Weights of a small rotation predictor: depths [2, 5, 5], 80.4 epochs.
Rows from block 3 of a small rotation predictor, named by matrix and row number. Rows with one number belong to one channel. Each number is 128 + 24 x the weight over its row's rms, rounded and kept within 0 to 255. All counts start at 0.
Before each channel's rows are labels from the 100 images, of 14848, where the channel reaches its highest value: "top examples" is what is common among them. Only what is clearly more common there than usual is listed. The data: stained colorectal tissue patches (NCT-CRC-HE-100K). In brackets: how many of the 100, against the usual share in percent.
# convs0: first 3x3 conv (model.blocks.3.convs.0.weight, 112x112x3x3, each kernel summed), inputs 0-111
# convs1: second 3x3 conv (model.blocks.3.convs.1.weight, 112x112x3x3, transposed, each kernel summed), outputs 0-111

top examples: tissue: adipose tissue (27 vs 10.3)
convs0.15 [141 135 140 145 138 138 131 116 155 169 110 175 168 124 127 133 145 160 128 129 158 140 151 168 152 139 137 157 135 172 202 122 136 122 127 158 145 164 132 147 151 100 105 136 106 145 127 121 137 165 166 161  83 127 149 137 164 133 122 137 166 148 134 132 158 131 146 165 161 157 166 142 115 107 157 123 144 121 134 146 133 131 159 127 124 144 120 158 144  74 109 132 130 151 181 107 110 127 155 152 130 144 111 143 188 149 118 165 150 168 141 124]
convs1.15 [128 135 201 161 132 138 116 134 163 129 129 118 104 150 113 128 142 144 106 144 125 124  93 137  75  74 121 142 106 140 117 143 125 119 137 125 186 112 118 112 170 130 164 132 123 149  78 136 141 173 162 130  88 150 110 117  94 128 146 137  91 155 135 176 143 150 117 112 126 151 132 141 112 158 148 166 157 151 146 145 131 146 157 115 128 112 108 124 148 139 163 147 112 131 150 103 135 114 176 204 137 132 145 141 147 112 134  92 146 113 131 134]

top examples: tissue: tumour epithelium (38 vs 14.9)
convs0.53 [142 129 103 126 120 133 152 123 129 133  95 170 133 131 168 112 139 122 132 111 119 113 113 123 107 107 120 133 142 135 177 114 108 134 196 164 120 143 162 148 110 119 145 143 131 143 132 138 107  55 119 126 155 108 137 113 127 116 142 119 112 125 144 133 172 125  87 100 117 111  90 181 152 136 117 183 173 115 108 138  99 141 161 161 159 114 168 156 156 130  93 154 128 127 138 122  85 152 120 107 127 150 144 138 176 113 156 172 146 152 138 149]
convs1.53 [157 113 122 211 107  89 114 141 156 114 148 139  88 144 112 152 147 150 107 136 155 120 153 116 134  91 123 144 170  98 108  71 112 156 142 135 130 168 122 121 131 120 177 109  70 136 137 105 109 112  98 128 136 114 131 125 132 173 144 143 154 163 148 150 153 149 141 121 127 139  97 121 127 106 101 150 140 161 137 104 116 169 152  90 170 123 132 132 120 115 124 100 137  97 157 109 108 104 124 143 120 120 141 135 155 117 119 106 121  88  89  93]

top examples: tissue: debris (35 vs 11.1)
convs0.91 [142 148 136 106 114 132 113 101 114 115 124 151 174 123  98 109 159 138 137 156 118 142 153 108 130 127 131 134 111 115 103 112 135 123 149 125 124 126 115 127 141 167 140 131 132 101 114 129 152 127 114  88 136 143 110 130 212 175 123  78 126 112 182 120 147 120 120 125 101  96 138  94 105 134 145 101 174  78 125 169 131 122  95 100 111 171 130 115  96 120 133 132 141 136 141 128 149 130 113 113 102  92 129 147 176 127 162 128  70  66 102 115]
convs1.91 [133 117 150 147 137 142 124 120 121 150 163 119  53 101 111 110 123 144 134 161 131  41 123 132  82 160 153 165  93 100 125 122 135 138 148 113 127 151 120 140 132 132 100 107 152 120  95 145 135 148 149 122 112 122 125 126 124  34 198 129 125 118 123 131 161 140 133 159 143 188 128 150 134 127 116 110 114 124 111 123 133 106 121 116 135 134 100 142 124 129 164 156 125 135 122 129 132  93 139 100 113 115 122 114 125 185 131 129 145 121 116 143]

top examples: tissue: smooth muscle (32 vs 13.4)
convs0.82 [120 135 129 128 124  96 126 108  87 100  87 100 109 130 113 130  77 102 131 139 148 129  88 139 126  98 116 117 156 145 175 128 111 130 128 149 181 140 126 115 118 101 142 107 148 139 132 116  77  74 107 114 129  90 137 126  87  75 120 145 107 111 122 128 129 119 113 136 158 149 104 167 136 148 108 152 110 160 114 145 127 154 126 174 137 104 152 146 158 152 123 102 115  98  98 109  89 114 118 126 140 108 141  56 131 127 119 140 172 175 138 112]
convs1.82 [138 126 154 145 130 115 113 135 121  90 111 129 103 125 118 124 135 145  54 103 143  93 107 130 166  60 109  96 100  78 118 162 154 143 130 134 142  89  94 139 111 130 153 117  87 142  62  97 115 128 121  93 132 140 117  92 124 203 153 143 107 191 109 143 146 113 118 160 124 125 120 141 120 144 127 119 136 121 127 141 118 144 158 130 165 121 126 125 140 134 142 118 122 126 132 113 134 148 153 194 140 117 102 133 115 125 116 114 137 117 142 145]

top examples: tissue: adipose tissue (61 vs 10.3)
convs0.58 [151 119 145 133 156 132 174  97 131 161 119 123 122 106 130 158  98 151 112 122 132 139 127 114 124 118 104 186 103 123  99 141 131 114 110  93  84  74 119 129 137  85  97 136 101  80 118 121 116  59  98 192 103 164 165 139 120 120 117 130 116 130 136 127 121 151 171 120 123 121 136 101 155 123 136 125  96 130 142 136 119  98 116  83 152 112 115 119 123 128 143 160 107 130 130 110 114 143  86 112 177 135 107 147  87 117  84 103 146 135 111 112]
convs1.58 [ 99 135 132 182 119 123 107 126  82 148 119 140 105 156 111 112 147 152  93 117 152 117 111 124 153 126 165 126 125  73  87 133 127 122 121 134 160 152 150 144 132 117 159  98 139 103 128 154 142 173 105 136 127 163 121 151 163 126  85 155 149 145 121 145 148 124 145  60 155  63 136 107 114 135 142 102  90 128 144 128 167  95 103 131 100 141 154 101 150  95 138  96 103 127 138  65 115 124 117 133 117 128 118 120 140 160 133 121 155 143 147 153]

top examples: tissue: debris (34 vs 11.1)
convs0.61 [111 114 145 120 135 135 143 101 122  97 140  82  79 138 114  98  86 140 135 144 121 144  99 103 123 110 151 128 121 107 125  69 123 147 107 159  90  69 138 148 114 128 112 155 129 102 119  85 164 113 135 118 119 155 155 115 138 138 158  86 141  81 105 100 144 129  86 132  83 147 112 133 158 141 136 138 117  84 103 106 104  97 108  86 112 131 100  88 114 130  88 126 141  84 106 137 148 120  96 114 115 137 126 121 111 111 177 134 111 100 133 122]
convs1.61 [129 119 141 112 121 158 100 119 125 151 112 125 128 118 128 121 144 113 117 160  81  99 108 111  98 235 128 163 165 105 129 123 133 124 108 137 121 128 141 149 147 119  86 117 101 111 138 122 141 173 104 155  98 126 179 140 149 104 119 120 118  82 170 121 145 117 131 134 169 140 140 134 165 156 113 109 103 137 154 127 143 159 116 100 131  99 160 133 101  81 148 130 112 122  91 118 144 105 136  92 145 143 141 143 108 117 172 121 155  95 141 145]

top examples: tissue: smooth muscle (32 vs 13.4)
convs0.78 [125 138 130  75 194  99 103 106 135 152 186 126 128 140 120 132 109 122 124 130 111 112 128 120 162 143 117 150 107 105  99 118 100  97  88  84 131 140 114 118 133 132 123 105 140 145 108 114 158 136 126 153 164 144 170 159 143 108 146 125 121 101 109 144  69 155 123 128  91 133  92 117 125 139 145 122 110 137 118  99 148  82 176 108 118 126  99 106 115 125 104 117 108 113 144 136 166 132 129 102 196 151 125 141 108 150  95 171 166 123 141 145]
convs1.78 [137 129 191 176 129 168 151 168 116 136 113 126 122 117 121 121 160 149 139 133 108  81 112 159 113 145  42 113 107 154 136 176 138 151 120 146 120 115 148 144 139 112 126  62 129 138  70 146 112 160 108 124 139 144 155 181 123 138 101 134 133 142 130 159 139 118 125 144 165  97 169 114 138 147 144 149 129 136 140 148 148 116 137 113 169 137 146 148 142 129 158 124 139 127 139 170 126 119 127 166 119 153 121 156  95  99 119 147 140 128 138 124]

top examples: tissue: mucus (26 vs 9)
convs0.45 [116 141 108 114 151 159 122 100  94 106 122  62 117 137  99 107 143 129 138 156 119 112 163  86 142  87 152 145 100 117 105  93 112 132 157 131 134 116 145 145 116 138 142 169 126  90 118 104 116  88  98 102 143 143 122 145 117 140 146  85 115  88 158 113 164 148  78 116  92 130 114 117 124 136 148 152 129 117 109 159 127 114  99  81  83 102 111 101  89 124 114 103 108  89 117 144 144 125  79  98 123 116 130 116 135 127 178 107 127 109 103 107]
convs1.45 [130 113 135 129 115 163 140 116 131 150  99 112 105 136 153  96 126 151 152 197 160 119 122 154  63 146 117 131 140  99  96 174 139 125 125 128 150 165 124 130 111 111 128 108 108 134  85 162 108 174 155 146 134 133 109 132 122  60 138 145 121 139 110 149  97 151 133 161 127 145 118 105 115 139 136  93 105 133 174  84 103  67 133  98 141 147 113 122 109  95 150 150 147 150 132 101 150 106 160 100 116 128 122 128 136 114 177 117 118 117 114 136]

top examples: tissue: adipose tissue (26 vs 10.3)
convs0.48 [149 150  94 147 137 124  66 127 173 145 128 157 109 136 148 127 108 148 106 160 129 125 146 166 154 159 115 166 115 155 126 143 130 132 165  86 179 132 138 124 129 108 115 129 133 121 126 127 116 128 145 139 139 134 128 122 110 112 148 125 156 131 152 149 155 144  92 144  67 145 121 120 146  98 132 134 136 115 134 170 139 118 129 150 174 132 119 142 147 113 106 191 170 168 146 122  88 170  92 103 135 142 110  75 175 126  88 132 147 151 110 135]
convs1.48 [157 131 125 128 117 121 152 162 137 140 200 111 145 113 138 119 119 126 106  88 127 129 136 127  93  84 123 147 103 138 142 153 165  97  88 136  91  97 138 119 106 136 149  94 100 123 121 124 115 162 133 122 113 152 135 136 158 129 109  77 103 175 121 126 145 105  83 106 133 135 124  95  93 126 133 135 132 146 129 138 116 136 110 141 118 154 150 125 122 107 142 139 126 139 111  57  98 141 159 221 130 145 112 120 102 125 104  98 106 154 126 153]

top examples: tissue: adipose tissue (42 vs 10.3)
convs0.36 [117  99 143 135 104 152 144 171 150  71 119 129 150  86 152 118 155 126 144 128 128 162  72 131  82 105 125 118 137 110 113 130 142 127 158 112  82  71 154 118 140 107 129 153 164 140 137 138 114 105 100 114  90 114  93 105 114  98 147 130 132 163 108 114 116 123 130 142 163 148 143 114  92 103 107 125 127 125 159 119 143 119 173 126 102 153  89 155 155 123 133 145 130 135  75 141 113 126 155  82 128 159 144  94 131 101 103  98 165 100 132 144]
convs1.36 [ 98 142 134 118  97 122 137 114 107 160 174 119 158 131 133 151 127 128 102  91 130 136 158 143 100 101 125 106  96 183 124 122 169 152 159 138  99  80 127 131  88 144 156 138  84 137 129 142 131 167 135 112 147 125 136 125 151 142 121 133 106 170 132 125 174 119 130 102 107 142 184 133  92 146 182 152 135 106 105 146 169 142 141 134 105 156 126 107 141 117 155  95 150 159 147  91 127 133 102 155  99 124  98  93  82 137  99 132 143 114 148 124]