Weights of a small rotation predictor: soap at rate 0.0017.
Rows from block 7, named by matrix and row number. Rows with one number belong to one channel. Each number is 500 + 25 x the weight over its row's rms, rounded and kept within 0 to 999. All counts start at 0. Numbers have three digits each. After the name is the row's rms in percent of the matrix's.
# convs0: first 3x3 conv, stride 2 (model.blocks.7.convs.0.weight, 192x112x3x3), inputs 50-59, a 3x3 kernel for each
# convs1: second 3x3 conv (model.blocks.7.convs.1.weight, 192x192x3x3, transposed), outputs 50-59, a 3x3 kernel for each
convs0.87 092:520492504529484466564509482522491509488498472482545477500507492516497471469488528543517518453522458514516466463526475487510516459511514494558505524542451496494460475437527495521512495500473521526501472448471502514468538464487472485475492530490508496489464492502493488511
convs0.88 091:483525526461498493553475478521485487487500489477512488547473482478487540526490454544466463435564452492496461484513483498456490498499501463513533492503449502507467485467504499501542503506499500509495482451498467495448534492478477541483518485501508528482497479451489530502
convs0.89 102:528546544496466529506476466528483471511500468507465465534514458468465508525503473619503477437546442537528464490525458492510511508506480490520513535510465488531469489435530471490488504525470498571490503459551507534479547460483529508471465490497502471480445499489496515520
convs0.90 098:480467489472532562494463478467509496546497483520500521477522445514483539507539472512516477551461516485475496497455555565520471525456508515483501475440551534514491498550493512488519459469474476503533474560524485510528487491513516519500484481510475515506515515545526456474
convs0.91 104:498499489458459466454527502510514500475469543488453497501503464471507488518466525502542461506462490500452466483531508447486470471491504487473488524473484523448508524520479486505511480484450518465491504540480489508463493467488504542522496511534501494468520501464479534481
convs0.92 105:450501529544502477562517527483508492479557494556495489528526500503508470525518489494486513476520563548521496514475457488481530492516525477492514479501515519536494452527506488477492515524516486550491525507519537528502482491514496488472484517533514494537491469498495495528
convs0.93 092:456465537543515503509514497494478490476520524567503500431526522503522537475521476516489480492508472528532522503450538532497512535503499516485475485459522503541540467503496531506451504515535516507495506532499505499496525494489490496506520475476514504469529502502498480507
convs0.94 098:490531504466466463503543488500511479507481544485458536488479563513472463502494550439498466491466516466485513515500515518470475490502540534485506503507497488456491486506449537508520474482504486481446517510466514473506469558521480490539477517534530513502466484465472520494
convs0.95 100:521510492519526495543506531485499472512461465484470448517502487519484470489510472516498469486536471529534443466508526468514555484548508517527518529515468494514500515489503493498506492505477501560494516436509547505471516461515515478475476530491530511500427460502525527493
convs0.96 100:456497520514524493542517530513490498495536475533520487461514480486510519531472481490504497474503519512499518518485467559492467508517516493498504499470467515523525474506525505500456543493529494556534492512531495482487493463469512510505502482475462501486507475481534495497
convs0.97 101:474512494518578536508519523490478514510523491509529486480521477498537493500463506522517526516520507519468469507494493528510451501500544525500505463482487516471542512519539503505464511523495502526552508546499496482507479485490533440547474508506458507500513497497513529492
convs0.98 098:530488461479455513510503490499492486507502522471480518518492513487476503542527473485489512485487491535521494471555494467488491510504489495519483519577448480497464469511487514514496512520476473491502504490514507506475487512533464507508479554517567492519456536531486472482
convs0.99 098:505493529444506534515479508539478485512482446515503461507497492477471502541497475546455493434562451536505446479547463511462523501484524462539502511510476505501501526415515503487494514497475479517509494467503487495466515476513527533460494474508483482487466517496488544498
convs0.100 097:480484531516523458479466491500444539468480563467500562518478511520510489466495559488501492561447535471479486491492539527547498488486489520528499496479542495505499527528468499499516495508512576470477499490470537497536570505496469523540515497471536481489527509488489479495
convs0.101 098:520509510511484526508503497486532461495515498462506508486462539537519474458490503497557506506516539450470522485521481487506526518454488516482496477524478477498475518463489502532499514453522517491472502490511511470484486504514491473480537486467517555475499490491463514505
convs0.102 110:517526459555524515515512569486476489526519478490479486497501505484493469509506478524510489510543534585538453500460519487517517492495499527500508485497476517522523471517521493493502511520502502537523500480539533506480481493516499480475476487524512530512463474500486509509
convs1.87 099:499475493492534483483489509562484518474499433444522474503497511493517536514533493485487485468501525483490499494483497518474541448481499474537503464475486451489538507504485486504525483522482494531466520486489470496498532489497508505512475515515512469499527505473501536483
convs1.88 092:514502513516525498472483479461534483542494455494467483522500513477542494510493476489500478501483510444537476497489485485479526488486490489494507471466496501499528506514519489465454492531471522508461500485529462491527522502505494492511495514488493481534534501488531504498
convs1.89 108:487500474490518524465488470531546445529435429531499514502530499502537515529489511520504468482459504502501507503528481501470547490435456480500502498449539494504527515521519502544492479469472487522474471485504456496483519516507516463517502490495518472508527546490529518490
convs1.90 098:496516506480499532519472498521505536553468580548506528495537479517493507459514491490492537503474514479519530522519506509507517506494479530444514480514505506501518503494515521516497532487481523496503494503486519491508511496512492499492506485518471525515473509522475511500
convs1.91 099:507537543498495503528490499515504471418491524522523458489538478476493503488487503541469474504520496495524513469493470489493462494511504524514499477503495486472491487471504496508489510506478504520498512502502475490476513484521513525482523486503469517521499484535480510503
convs1.92 105:490467506514487472491498503483447548485537548456516511524499507494459520491501485491525505514479524518477498540514539473490496507471498507477510503499530493474502506533498498478514506490500521450492521501504499524494499498515501462483487494505521491504549499510491495482
convs1.93 093:492495473513516507516500473497465428504570535530486568519526503516476495508512501479499510508497533501485505490488523457496495527468555440496508488460551513540479483498514475510490482518501465534505503447552512533473503505493500500462531487526514508495476505512513476515
convs1.94 096:492530515530467462512468519507524520500528564536517404498490497502459529489508495499496514492514473480516494515474442529540472472480519520510494519520497487459509503510530501487509485522503551506493493539519513485494508497492496526470508476538489516505486490540475488491
convs1.95 099:480460522509495494532495459554507426515467467515518473489543505494500503536518476472528512490501565500495483490474485485493508499485492428464535460455511497521529517527478454511471477516496501525505524480489463463515521490512530500506532498469512511448485519487519491518
convs1.96 095:501509508509470486506506479550488431535481552568544507493492516533497511495510504463527515505488531477494493473489525495480512508510492437487521486498529495518492504499475492479471502506517485520482507483530497491506506505507493497503514464523502455517466503524505511484
convs1.97 102:494509529494498468502512475493408509483512534576511594496485469505507505491485497503509537517494480521526509479531498477458484519536501470491493550510583504463465498492467513488488490512503479491495481493537500483514497499524528469511484510529464506482496473508493517522
convs1.98 103:493491472483546487496530466546461550540499490468585452494491517496511485516535498517521489499488500501520497481491484541501524484458505488518518506534507460471506495512483517503507521503463483522452481511493499515497503512496519524491508503486505495484493513498523496475
convs1.99 103:466488501459521530479492505513501459521472456531479518526489504514541506497495492478474496495484503474463507525495473470485540496456488469511499474451529492477568509510496534515500491468480512504490490504470465477506541491511471525516501480500513482491515514497524534480
convs1.100 098:494516501510481483509469501473554453485487521509467498487482507525467497479545505515477493482488517535495498479504521506498516493535491496516481508457494480511507498481492480513497501516494488492498487491488463506523536501488495508512524459513517517523495501516475501505
convs1.101 097:491520482500465518505474527539561548495485499448433441501501524495458550480460525487483507487523493475510485490495493503541498494501508518528510485535489513465467513518461492480515526497485503530503484517488495479492496500494507518501466502508514500482552515492477473528
convs1.102 105:505503505510509453483536489484476515519467562565533543505485486513491508495515519507516494514467523493517507482504476500459501512480525460488537535443500555487495521528481466491478494520498493504492516476542512486516474509493495476498505506516517505460517491468517510512