A small rotation predictor, trained from scratch: norm layernorm.
Rows from block 8 of a small rotation predictor, named by matrix and row number. Rows with one number belong to one channel. Each number is 128 + 32 x the weight over its row's rms, rounded and kept within 0 to 255. All counts start at 0.
After each channel's rows are labels from the 100 images, of 14848, where the channel reaches its highest value: "strongest on" is what is common among them. Only what is clearly more common there than usual is listed. The data: stained colorectal tissue patches (NCT-CRC-HE-100K).
# convs0: first 3x3 conv (model.blocks.8.convs.0.weight, 192x192x3x3, each kernel summed), inputs 0-95
# convs1: second 3x3 conv (model.blocks.8.convs.1.weight, 192x192x3x3, transposed, each kernel summed), outputs 0-95

convs0.120 [110 127 145 117  78 142 162 175 155 113  50  15  98 122 138 139 121 109 133 124 143 118 127 122 111 129 196  93 108 165 146 123 102  91  94  72  57 139 153 150 129 154 144 127  92 145 186 160 154 126  82 131 138 138 156 133  61 108 143 189 133 131 167  96 134  95 132 149 140 162 122 159 133 105 197 116 148 180 156  91 164 122 108 163  96 108 114 146 100  85  95 154  64  98 171 158]
convs1.120 [ 96 116 109 114 138 151 150 143 128 168 120 120  87 132 141 121  88 154 132 119 135 179 134 127 111 128 131 172 170 169 104  97 112  95 126 138 107  89 108 117 230 120 170 110  82 117  95 136 126 113 158 126 134 138 132 179  84 147 138 119 127  76 172  89 121 119  84 144 115 102 122 146 169  97 120 131 145  97 116 157 165  92 167 139 110 113 104 171 140  94 117 104  72 182 134  93]
strongest on: tissue: adipose tissue

convs0.16 [146 121 141 123 163 142 208 118 134  89 139  94 103 160 141 123 153  86 114 144 153 145 121 101 163 121 210 111  88 160  83 156 136 160  64 105  89  77  91 101 132 105 184 100 139 140 153 133 112 113 139  83  86 192 137 151 172 153 144 155 143 124 145 159  92 156 178 178 162 100 129 163 128 167 135  69 129 158 175  89 127 148  62  99 114 142 147 181 155 115 161 119 106 126 121 129]
convs1.16 [116 152 125  69 144 122 112 143  94  81 165 132 140 141 141 103 134 107 110 152 121  93 140 116 147 123 137 124 171 140 153 159 130 130  75 204 120 128 119 139  85 131 117 121 126 140 121 140 154  36 109 174 138 117 165 115 182 142 124 129 153 157 108 127 150 118 141 110 111 139 117 138 109 126 109 159 128 140 135 169 137 122  96 129 112 127 122 145 115 119 151 106 141 126 116 107]
strongest on: tissue: adipose tissue

convs0.56 [ 82 140 118 112 127  90 158 183  92 137  75 177  78  47 112  94 151 105 129 145 120 169 167 126 130 146 173 105 125 101  84  84 126  72 138  85  55 133  89 147 111  94  99 150 133  84  86  61 114 119 171  81  87 153  75 132  60 132 122 123 132  91  92 123 128  91  99 135 136 173 157 106 149 140 110  89 127 124 131 128 167 135 125 117 108 131  69 132  86 127 102 102 101  92  69 135]
convs1.56 [138 155 111 108 117  95  96  65 138 136  69 153 106  99 150 171 152 139 134 131 133 148 118 122 139 145 133 168 127 136  15 149 129  99 180  90 109 137 147 106 133 125 168 156  97 131 114 151 147 129 146 211 121 145 109 105  97  88 134  92 159 115 148 133 137  84 100 120  77 131 148 143 119 140 170 179 128 156 110 137 185 121 124 145 134 157 120 146 145 138 134  83  60 157 146 106]
strongest on: tissue: adipose tissue

convs0.86 [117 120 100  64 110 130 143 175 128  64 104 104 147 137 110 117 125 195 114  90 151 121 109  97 123 125 185 104 156 148 151 125 176 137 101 101 156  94 126 115 150 148 106 109  64 213 156 133 125 127 207 171 156 168 115 166 103 139 100 210 150 178 136  69  92 210 160 169 161 102  87 205 108 187 129 156 131 173 177 145  88 128 115  99 109  91 114 144 127 130 144 185 139 169 152 126]
convs1.86 [194  89  68 139 153 131 168 132 169 222 101 166 145 161 113 125  97 123 148 119 183 171 114 147  88 106 175 159  99 129 197  56 100 146 103 122  24 153 151 119 188 114 184  67  82  98 153 133  76 120 139 141  83 131 133 112 139 138 155 165 157  71  92 131 144 117  51 140 143 126 132  90 160 119 144 111 107 119  83 125 139 148  92 144 100 149 126 117 115 101 148  94  91 128 108 128]
strongest on: tissue: smooth muscle

convs0.33 [112 133 147 119 104 100  89 144 154 141  73 169 129 142 140 124 207  85 141 156  97 136 112 105 146 116 160  86 113 132 161 124  63 114 131 148 107 126 119 110 136  96  92 132 155 112 151 153 101 122 131 156  89 140 119  71  81 140 131 108  83 115 122 150 151  95  79 110  70 127 117 105 117 164 157 113 103 130 134 130 165  95 162 134 150 145 103 161 148  97  25 113  44 127 117  85]
convs1.33 [166 116 100 140 144 130 120 103 141 233 116 120 113 102 141 132 120 130  99 154 118 167  85 155  96 106 103 105  64 130 121  98 127 141 163  97 127 111 180 134 247 113 144  99 109 131 126 145 127 124 133 156 109 127 155 102 156 134 134 152 148  87 137 100 145 151 108 142 131 105  87 121 136 146 128 146  98 108 123 200 107 156 109 115 131 141 124 130 120 145 139 119  82 192 113  95]
strongest on: tissue: smooth muscle

convs0.165 [132 160  65 109 118 119  83 100  87 119 132 124 124  90  80 131  86  75 141 137  75 181 156 144  64 131 125 136 145  84 116  63  79  65 141  92  99 131 149 150 128 132 100 119  51 106 129 142 159 129  75 126 126 113 108 162 137 128  92 144 162  56 142 131  98 102  80  80 129 137 176  98 151 144 118 160 122  41  83 115 125 141 152 121  74 167 102  83  86 118 143  96 103  85 140 134]
convs1.165 [172 113  47  17 123 216 161 103 136 182 104 184 136 147 154 106 105 160 181 121  98 194 145 166  73 119 174 143 201 158  90 113 138 101 100 146  74 196  58 113 207 125 208 106 120 144 127 138 180  71 161 188 132 129 164 111 155 158 132 143 114 102 133 143 133 116 127 164 116  96 150  91 133 110 134 117 140 142 156 143 127 172 128 129 114 171 141 137 145 135 147 113  80 174 119  94]
strongest on: tissue: adipose tissue

convs0.82 [166 106 113 114 118 111 116 146 110 109 124  52 121  78 128 117 100 120  89 169 110 113 132 129  75 122 128 145 105 103 122  57 125 119 156  83 124 105 123 156 121 177 109 117  72  81  89 156 132  76 138  87 118 117 117 205 187 101  92 107 170 134 173 122  63 160 150 128 147 125 209  96 157 138 101  93 152 124 116 105 110 165 154 127  94 101 130 104 120 144 172 105 138 140 190 145]
convs1.82 [151 117  83   0  89 172 145 101 129 182 138 147 134 107 130 132 133 165 108 108 117 192 155 131 132 152 133 178 224 124 112 150 153 104 103 125  93 209 107 125 171 128 183  97 122 135 117 130 184 114  92 106 140 173 152  78 122 123 117 137 114 128  80 120 122 123 115 121 126 106  97 100  85  90 111 112 122 142 156 116 122 132 110  98  99 130 128 105 114 149 141 183 128 157  96 111]
strongest on: tissue: lymphocytes

convs0.125 [123 112 132  88  99  93 144 126 116 173 156 174 198  99 123  73 172 183 145 154 126  94  78 152 114  89 168 125 136 146 179 173 107 134 119 180 168 142 153 111  87 140 101 167 160 111  93 126  85 165 235 154 122 171 117 160 100 125  99 147 101 195 129  71 137 167 142 134 112 107  96 179  73 131 104 123 140 160 146 147  87 116 114 142 157  94 117 133 115 115 104 136 149 141 143 101]
convs1.125 [106 107 169 129 158  81 147 153 141  71 134 111 121 105  92 145  99  92 117 132 167 147 119 107 136 133 103 170  99 116 248 117 101 149 154 108 156 172 141 133  50 108 103 140 103 105 111  91  38 205 117 200 109 134 122 153 117 126 133 157 132  89 142 129 168 167 135 144 125 163 164 136 181 133 129 118 156 107  93 128 100 255 121 163 157 137 134 133 120 124 144 121 156  63 125 162]
strongest on: tissue: smooth muscle

convs0.153 [124  86 124 165 120 112  62 123 144  48 117  80 158 145  97 147 100 186  88  87 149  69  85 136 144 108 123 141  46 144 121 154 115 171 108 141 191  92  87 113 117 167  94 130 103 190 113 134  73  70 182  99 192 152 129 160 145 139  99 127 144 186 118 120  39 132 155  98 149 100  81 154 135 176 144 143 114 134 157 153 122  60  98 122 110  67 120 135 146 143 163 163 153 127 151 172]
convs1.153 [107 129  96  45 148 161 128 171 150 108 137 170 172 129 130 125 138  99  42 118 186 116  85 166 143 125 154 109 201 140 107 114  82 153  61 152 135  97 126 117 165 169 146 133 157  92 126 157 113 168 126 146 163 132 128 109 158 124 123 111 118 129  46 135 127 126 128 121  95 114  99  84 109 116 110 151 104 157 198  97 105 168  73 119 144 102 149 125 130 107 137 121 185  97 130 103]
strongest on: tissue: smooth muscle

convs0.87 [132  76 151  97 157 165 154  76 140  72 118 124 143 129 173 150 141 193  92  89 174  78 112 146 154 138 136 135 104 158 132 211 131 202 136 135 205 110  97 122 143 149 150 115 118 146 159 154 129  85 153 118 148 184 170 143 171 155 118 168 115 220 183  94  96 158 191 150 167 111 119 178  99 145 137 189 152 161 169 126 138 175 114 185  97  96 124 175 144 136 155 138 214 120 154 149]
convs1.87 [132 110 144 161 138  95  99 116 109  77 145 146 143 153  98 139 144 116  83 120 199 116 112 150 146 114 163  95  25 120 207 143 103 144 127 183 169 255 134 114  85 111  88 133 154 119 160 105 183 136 116  80  95 143 151 117 138 114 150 154 150 131 165 120 151 175 149 126 155 161 131 108 162 138 126 135 169 123 109  89  82 123  82 175 120 115 175  94 158 107 131 124 193  94 108 149]
strongest on: tissue: tumour epithelium

convs0.108 [147 147 133  86 101 137 140 149 156 114 122 104  72 115  78 142 123 140 132 145 121 154 207 112 148 190  96 105 126 126  74 114 129 120  91 103 103 111 105 157 166 152 131 116  86 146 139 149 125 122 102 132 157 160  97 141 145 152 144 179 172 127 134  97 106  70 189 161 163 166 169 118 117 180 151  83 118 110 225 105 171 109 108 137 121 203 131 116 142 132 131  70 134 120 146 159]
convs1.108 [152 144  51 112 129 164  80 125 148 190 177 116 125 119 140 138 167 167 180 117 129 145 149 112 138 154 119 119 172 129 151 130 134 129 136 151 115 130 123 129 167  95 172 163 121 111 153 119 124   0  83 145 154 118 145 137 134 135 114 135 127 151 114 140 160 100 109 160 111 122  81 188 111 104 133 131 106 114 153 117 155 136 134 104 149 123 115 142 124 126 154 146  96 155 156 122]
strongest on: tissue: adipose tissue

convs0.84 [149  76 156 157 121 151 189 108 118 170 136 131 135 170 147  87 107 110 117 127  88  89  86  78 118  75 163 162 130 124  91 133 154 192 108 123 115  95 118  82  77  94 167 137 149 152  99 144 101 100 111 121  82 149 139 142 118 120 156 107 100 145 139 171 140 119 148 134 147  74 130 125 107 141 125 114 153 123 143 108 110 143  79 118 141 118 180 133 104 179 150 123 150 121 173 123]
convs1.84 [ 65 197 140 118 131  88 107 130 143  77 149 124 121 125 108 129 155 138   0 126 186 113 108 134 147 124 114 187  77 123 117 151 137 103 179 195 166 183  53 128  82 156  80 121 151 116 158 152  86  81 112 189 102 142 141 148  95 145 145 137 143 115  82 122 144 192 162 138 139 121 128 164 150 181 122 147 191  78 171 117 105 173 100 123 129 142 130 129 134 120 171 139 173 133 102 153]
strongest on: tissue: lymphocytes

convs0.105 [102 113 132 107 118  83 124 162 130 117 135 157 196  96 130 143 166 193 127 144 172 118  87 136 138 108 178 122 160 120 173 153  76 127 120 132 130 140 128 132 100 155 101 133 123  74  99  98  93 154 224 169 147 169 127 151 125 122  74 128 131 160 133  35 100 171 147 163 111 118  91 179  96 150 126  95 137 174 135 155  94  79 136 187 125  53  99 143 120  84  79 151 141 144 111 113]
convs1.105 [142  75  86 153 129 120 166 120 136 197 147 131 105 118 107 165 128 127  72 166 136 242 156 129 125 121 149 113 119 168 202 114 136 165 156 156 120 122 131 111 173  96 144 100 117 126 133 111  53 103 106 145  67 128 161 164 131 128 133 185 151  62 114 165 183 111 114 140  95 145 155  93 153 133 155 101 128 102 108 142 118 243 122 123 121 136 161 122 149  97 119 107 116 109 113 146]
strongest on: tissue: smooth muscle

convs0.59 [197 120 122  60 170 119  99 144 111 207 117 107 118 182 102 142 178  70 129 149  74 103 137 109 143 123  85 169 131 147 115 108 143 153 111 149 151  93  96  91 103 118 154 157 124 161 144 177  89 164 137 127 109  99 131 115 144 140 129 145 111 101 151 227 158 118 124  82 144 118 129 109  84  94 126 139 174  98 101 149 116 109 111  95 148 197 146 114 123 188 163 127 153 149 192  89]
convs1.59 [102 185 127 168 140 157 117 138 105 115 120 114 130 127 129 105 129  99 165 131 128  86 112 128 127 123 125  95 153 130 223 137 122 122  82  89 119 184 127 116 105 105 120 139 118 113 128 119  58   0 107 159 121 122 138 140 123 150 148 120 130 134 154 154 114 143 122 126 112 106 144 119 131 131 159 141 143 124 119 155 134 138 121 126 115 135 125 110 137 138 148 126 133 113 148 137]
strongest on: tissue: lymphocytes

convs0.5 [142 123 110 131  61 101 102 164 137 113 151 138 152  72  83 135  61 127 119  81  77 135 123  73  80 119  80 145 152 110 123  97 181  79  97 125 125 109 128 130 112 194  79 159  78 130 121 130  93 138 146 129 117  79 187 140 176  99  42 140 146  84 127 105 159 190  92 112 105  93 134  85 152  50 153 171 137 140  78 152  87 119 118 141 131 120 113  81 113 132 138 185 150 167 135 136]
convs1.5 [200 146  56 112 124 133 116  86 185 217 120 173 114 173 135  90 149 149  42 143 115  52 128 165  84 124 148 140 120 140 108 131 155 126 130 142 118 128 157 149 250 124 195 145 123 149 133 142  83 116 140 148 110 124 165 135 127 126 130 150 143  86 136 122 110 146 128 129 112 161 140 119  94 135  93 142 127 122 103 119 142 114 155 150 108 148 118 129 100  92 168  99 125 175 125  94]
strongest on: tissue: adipose tissue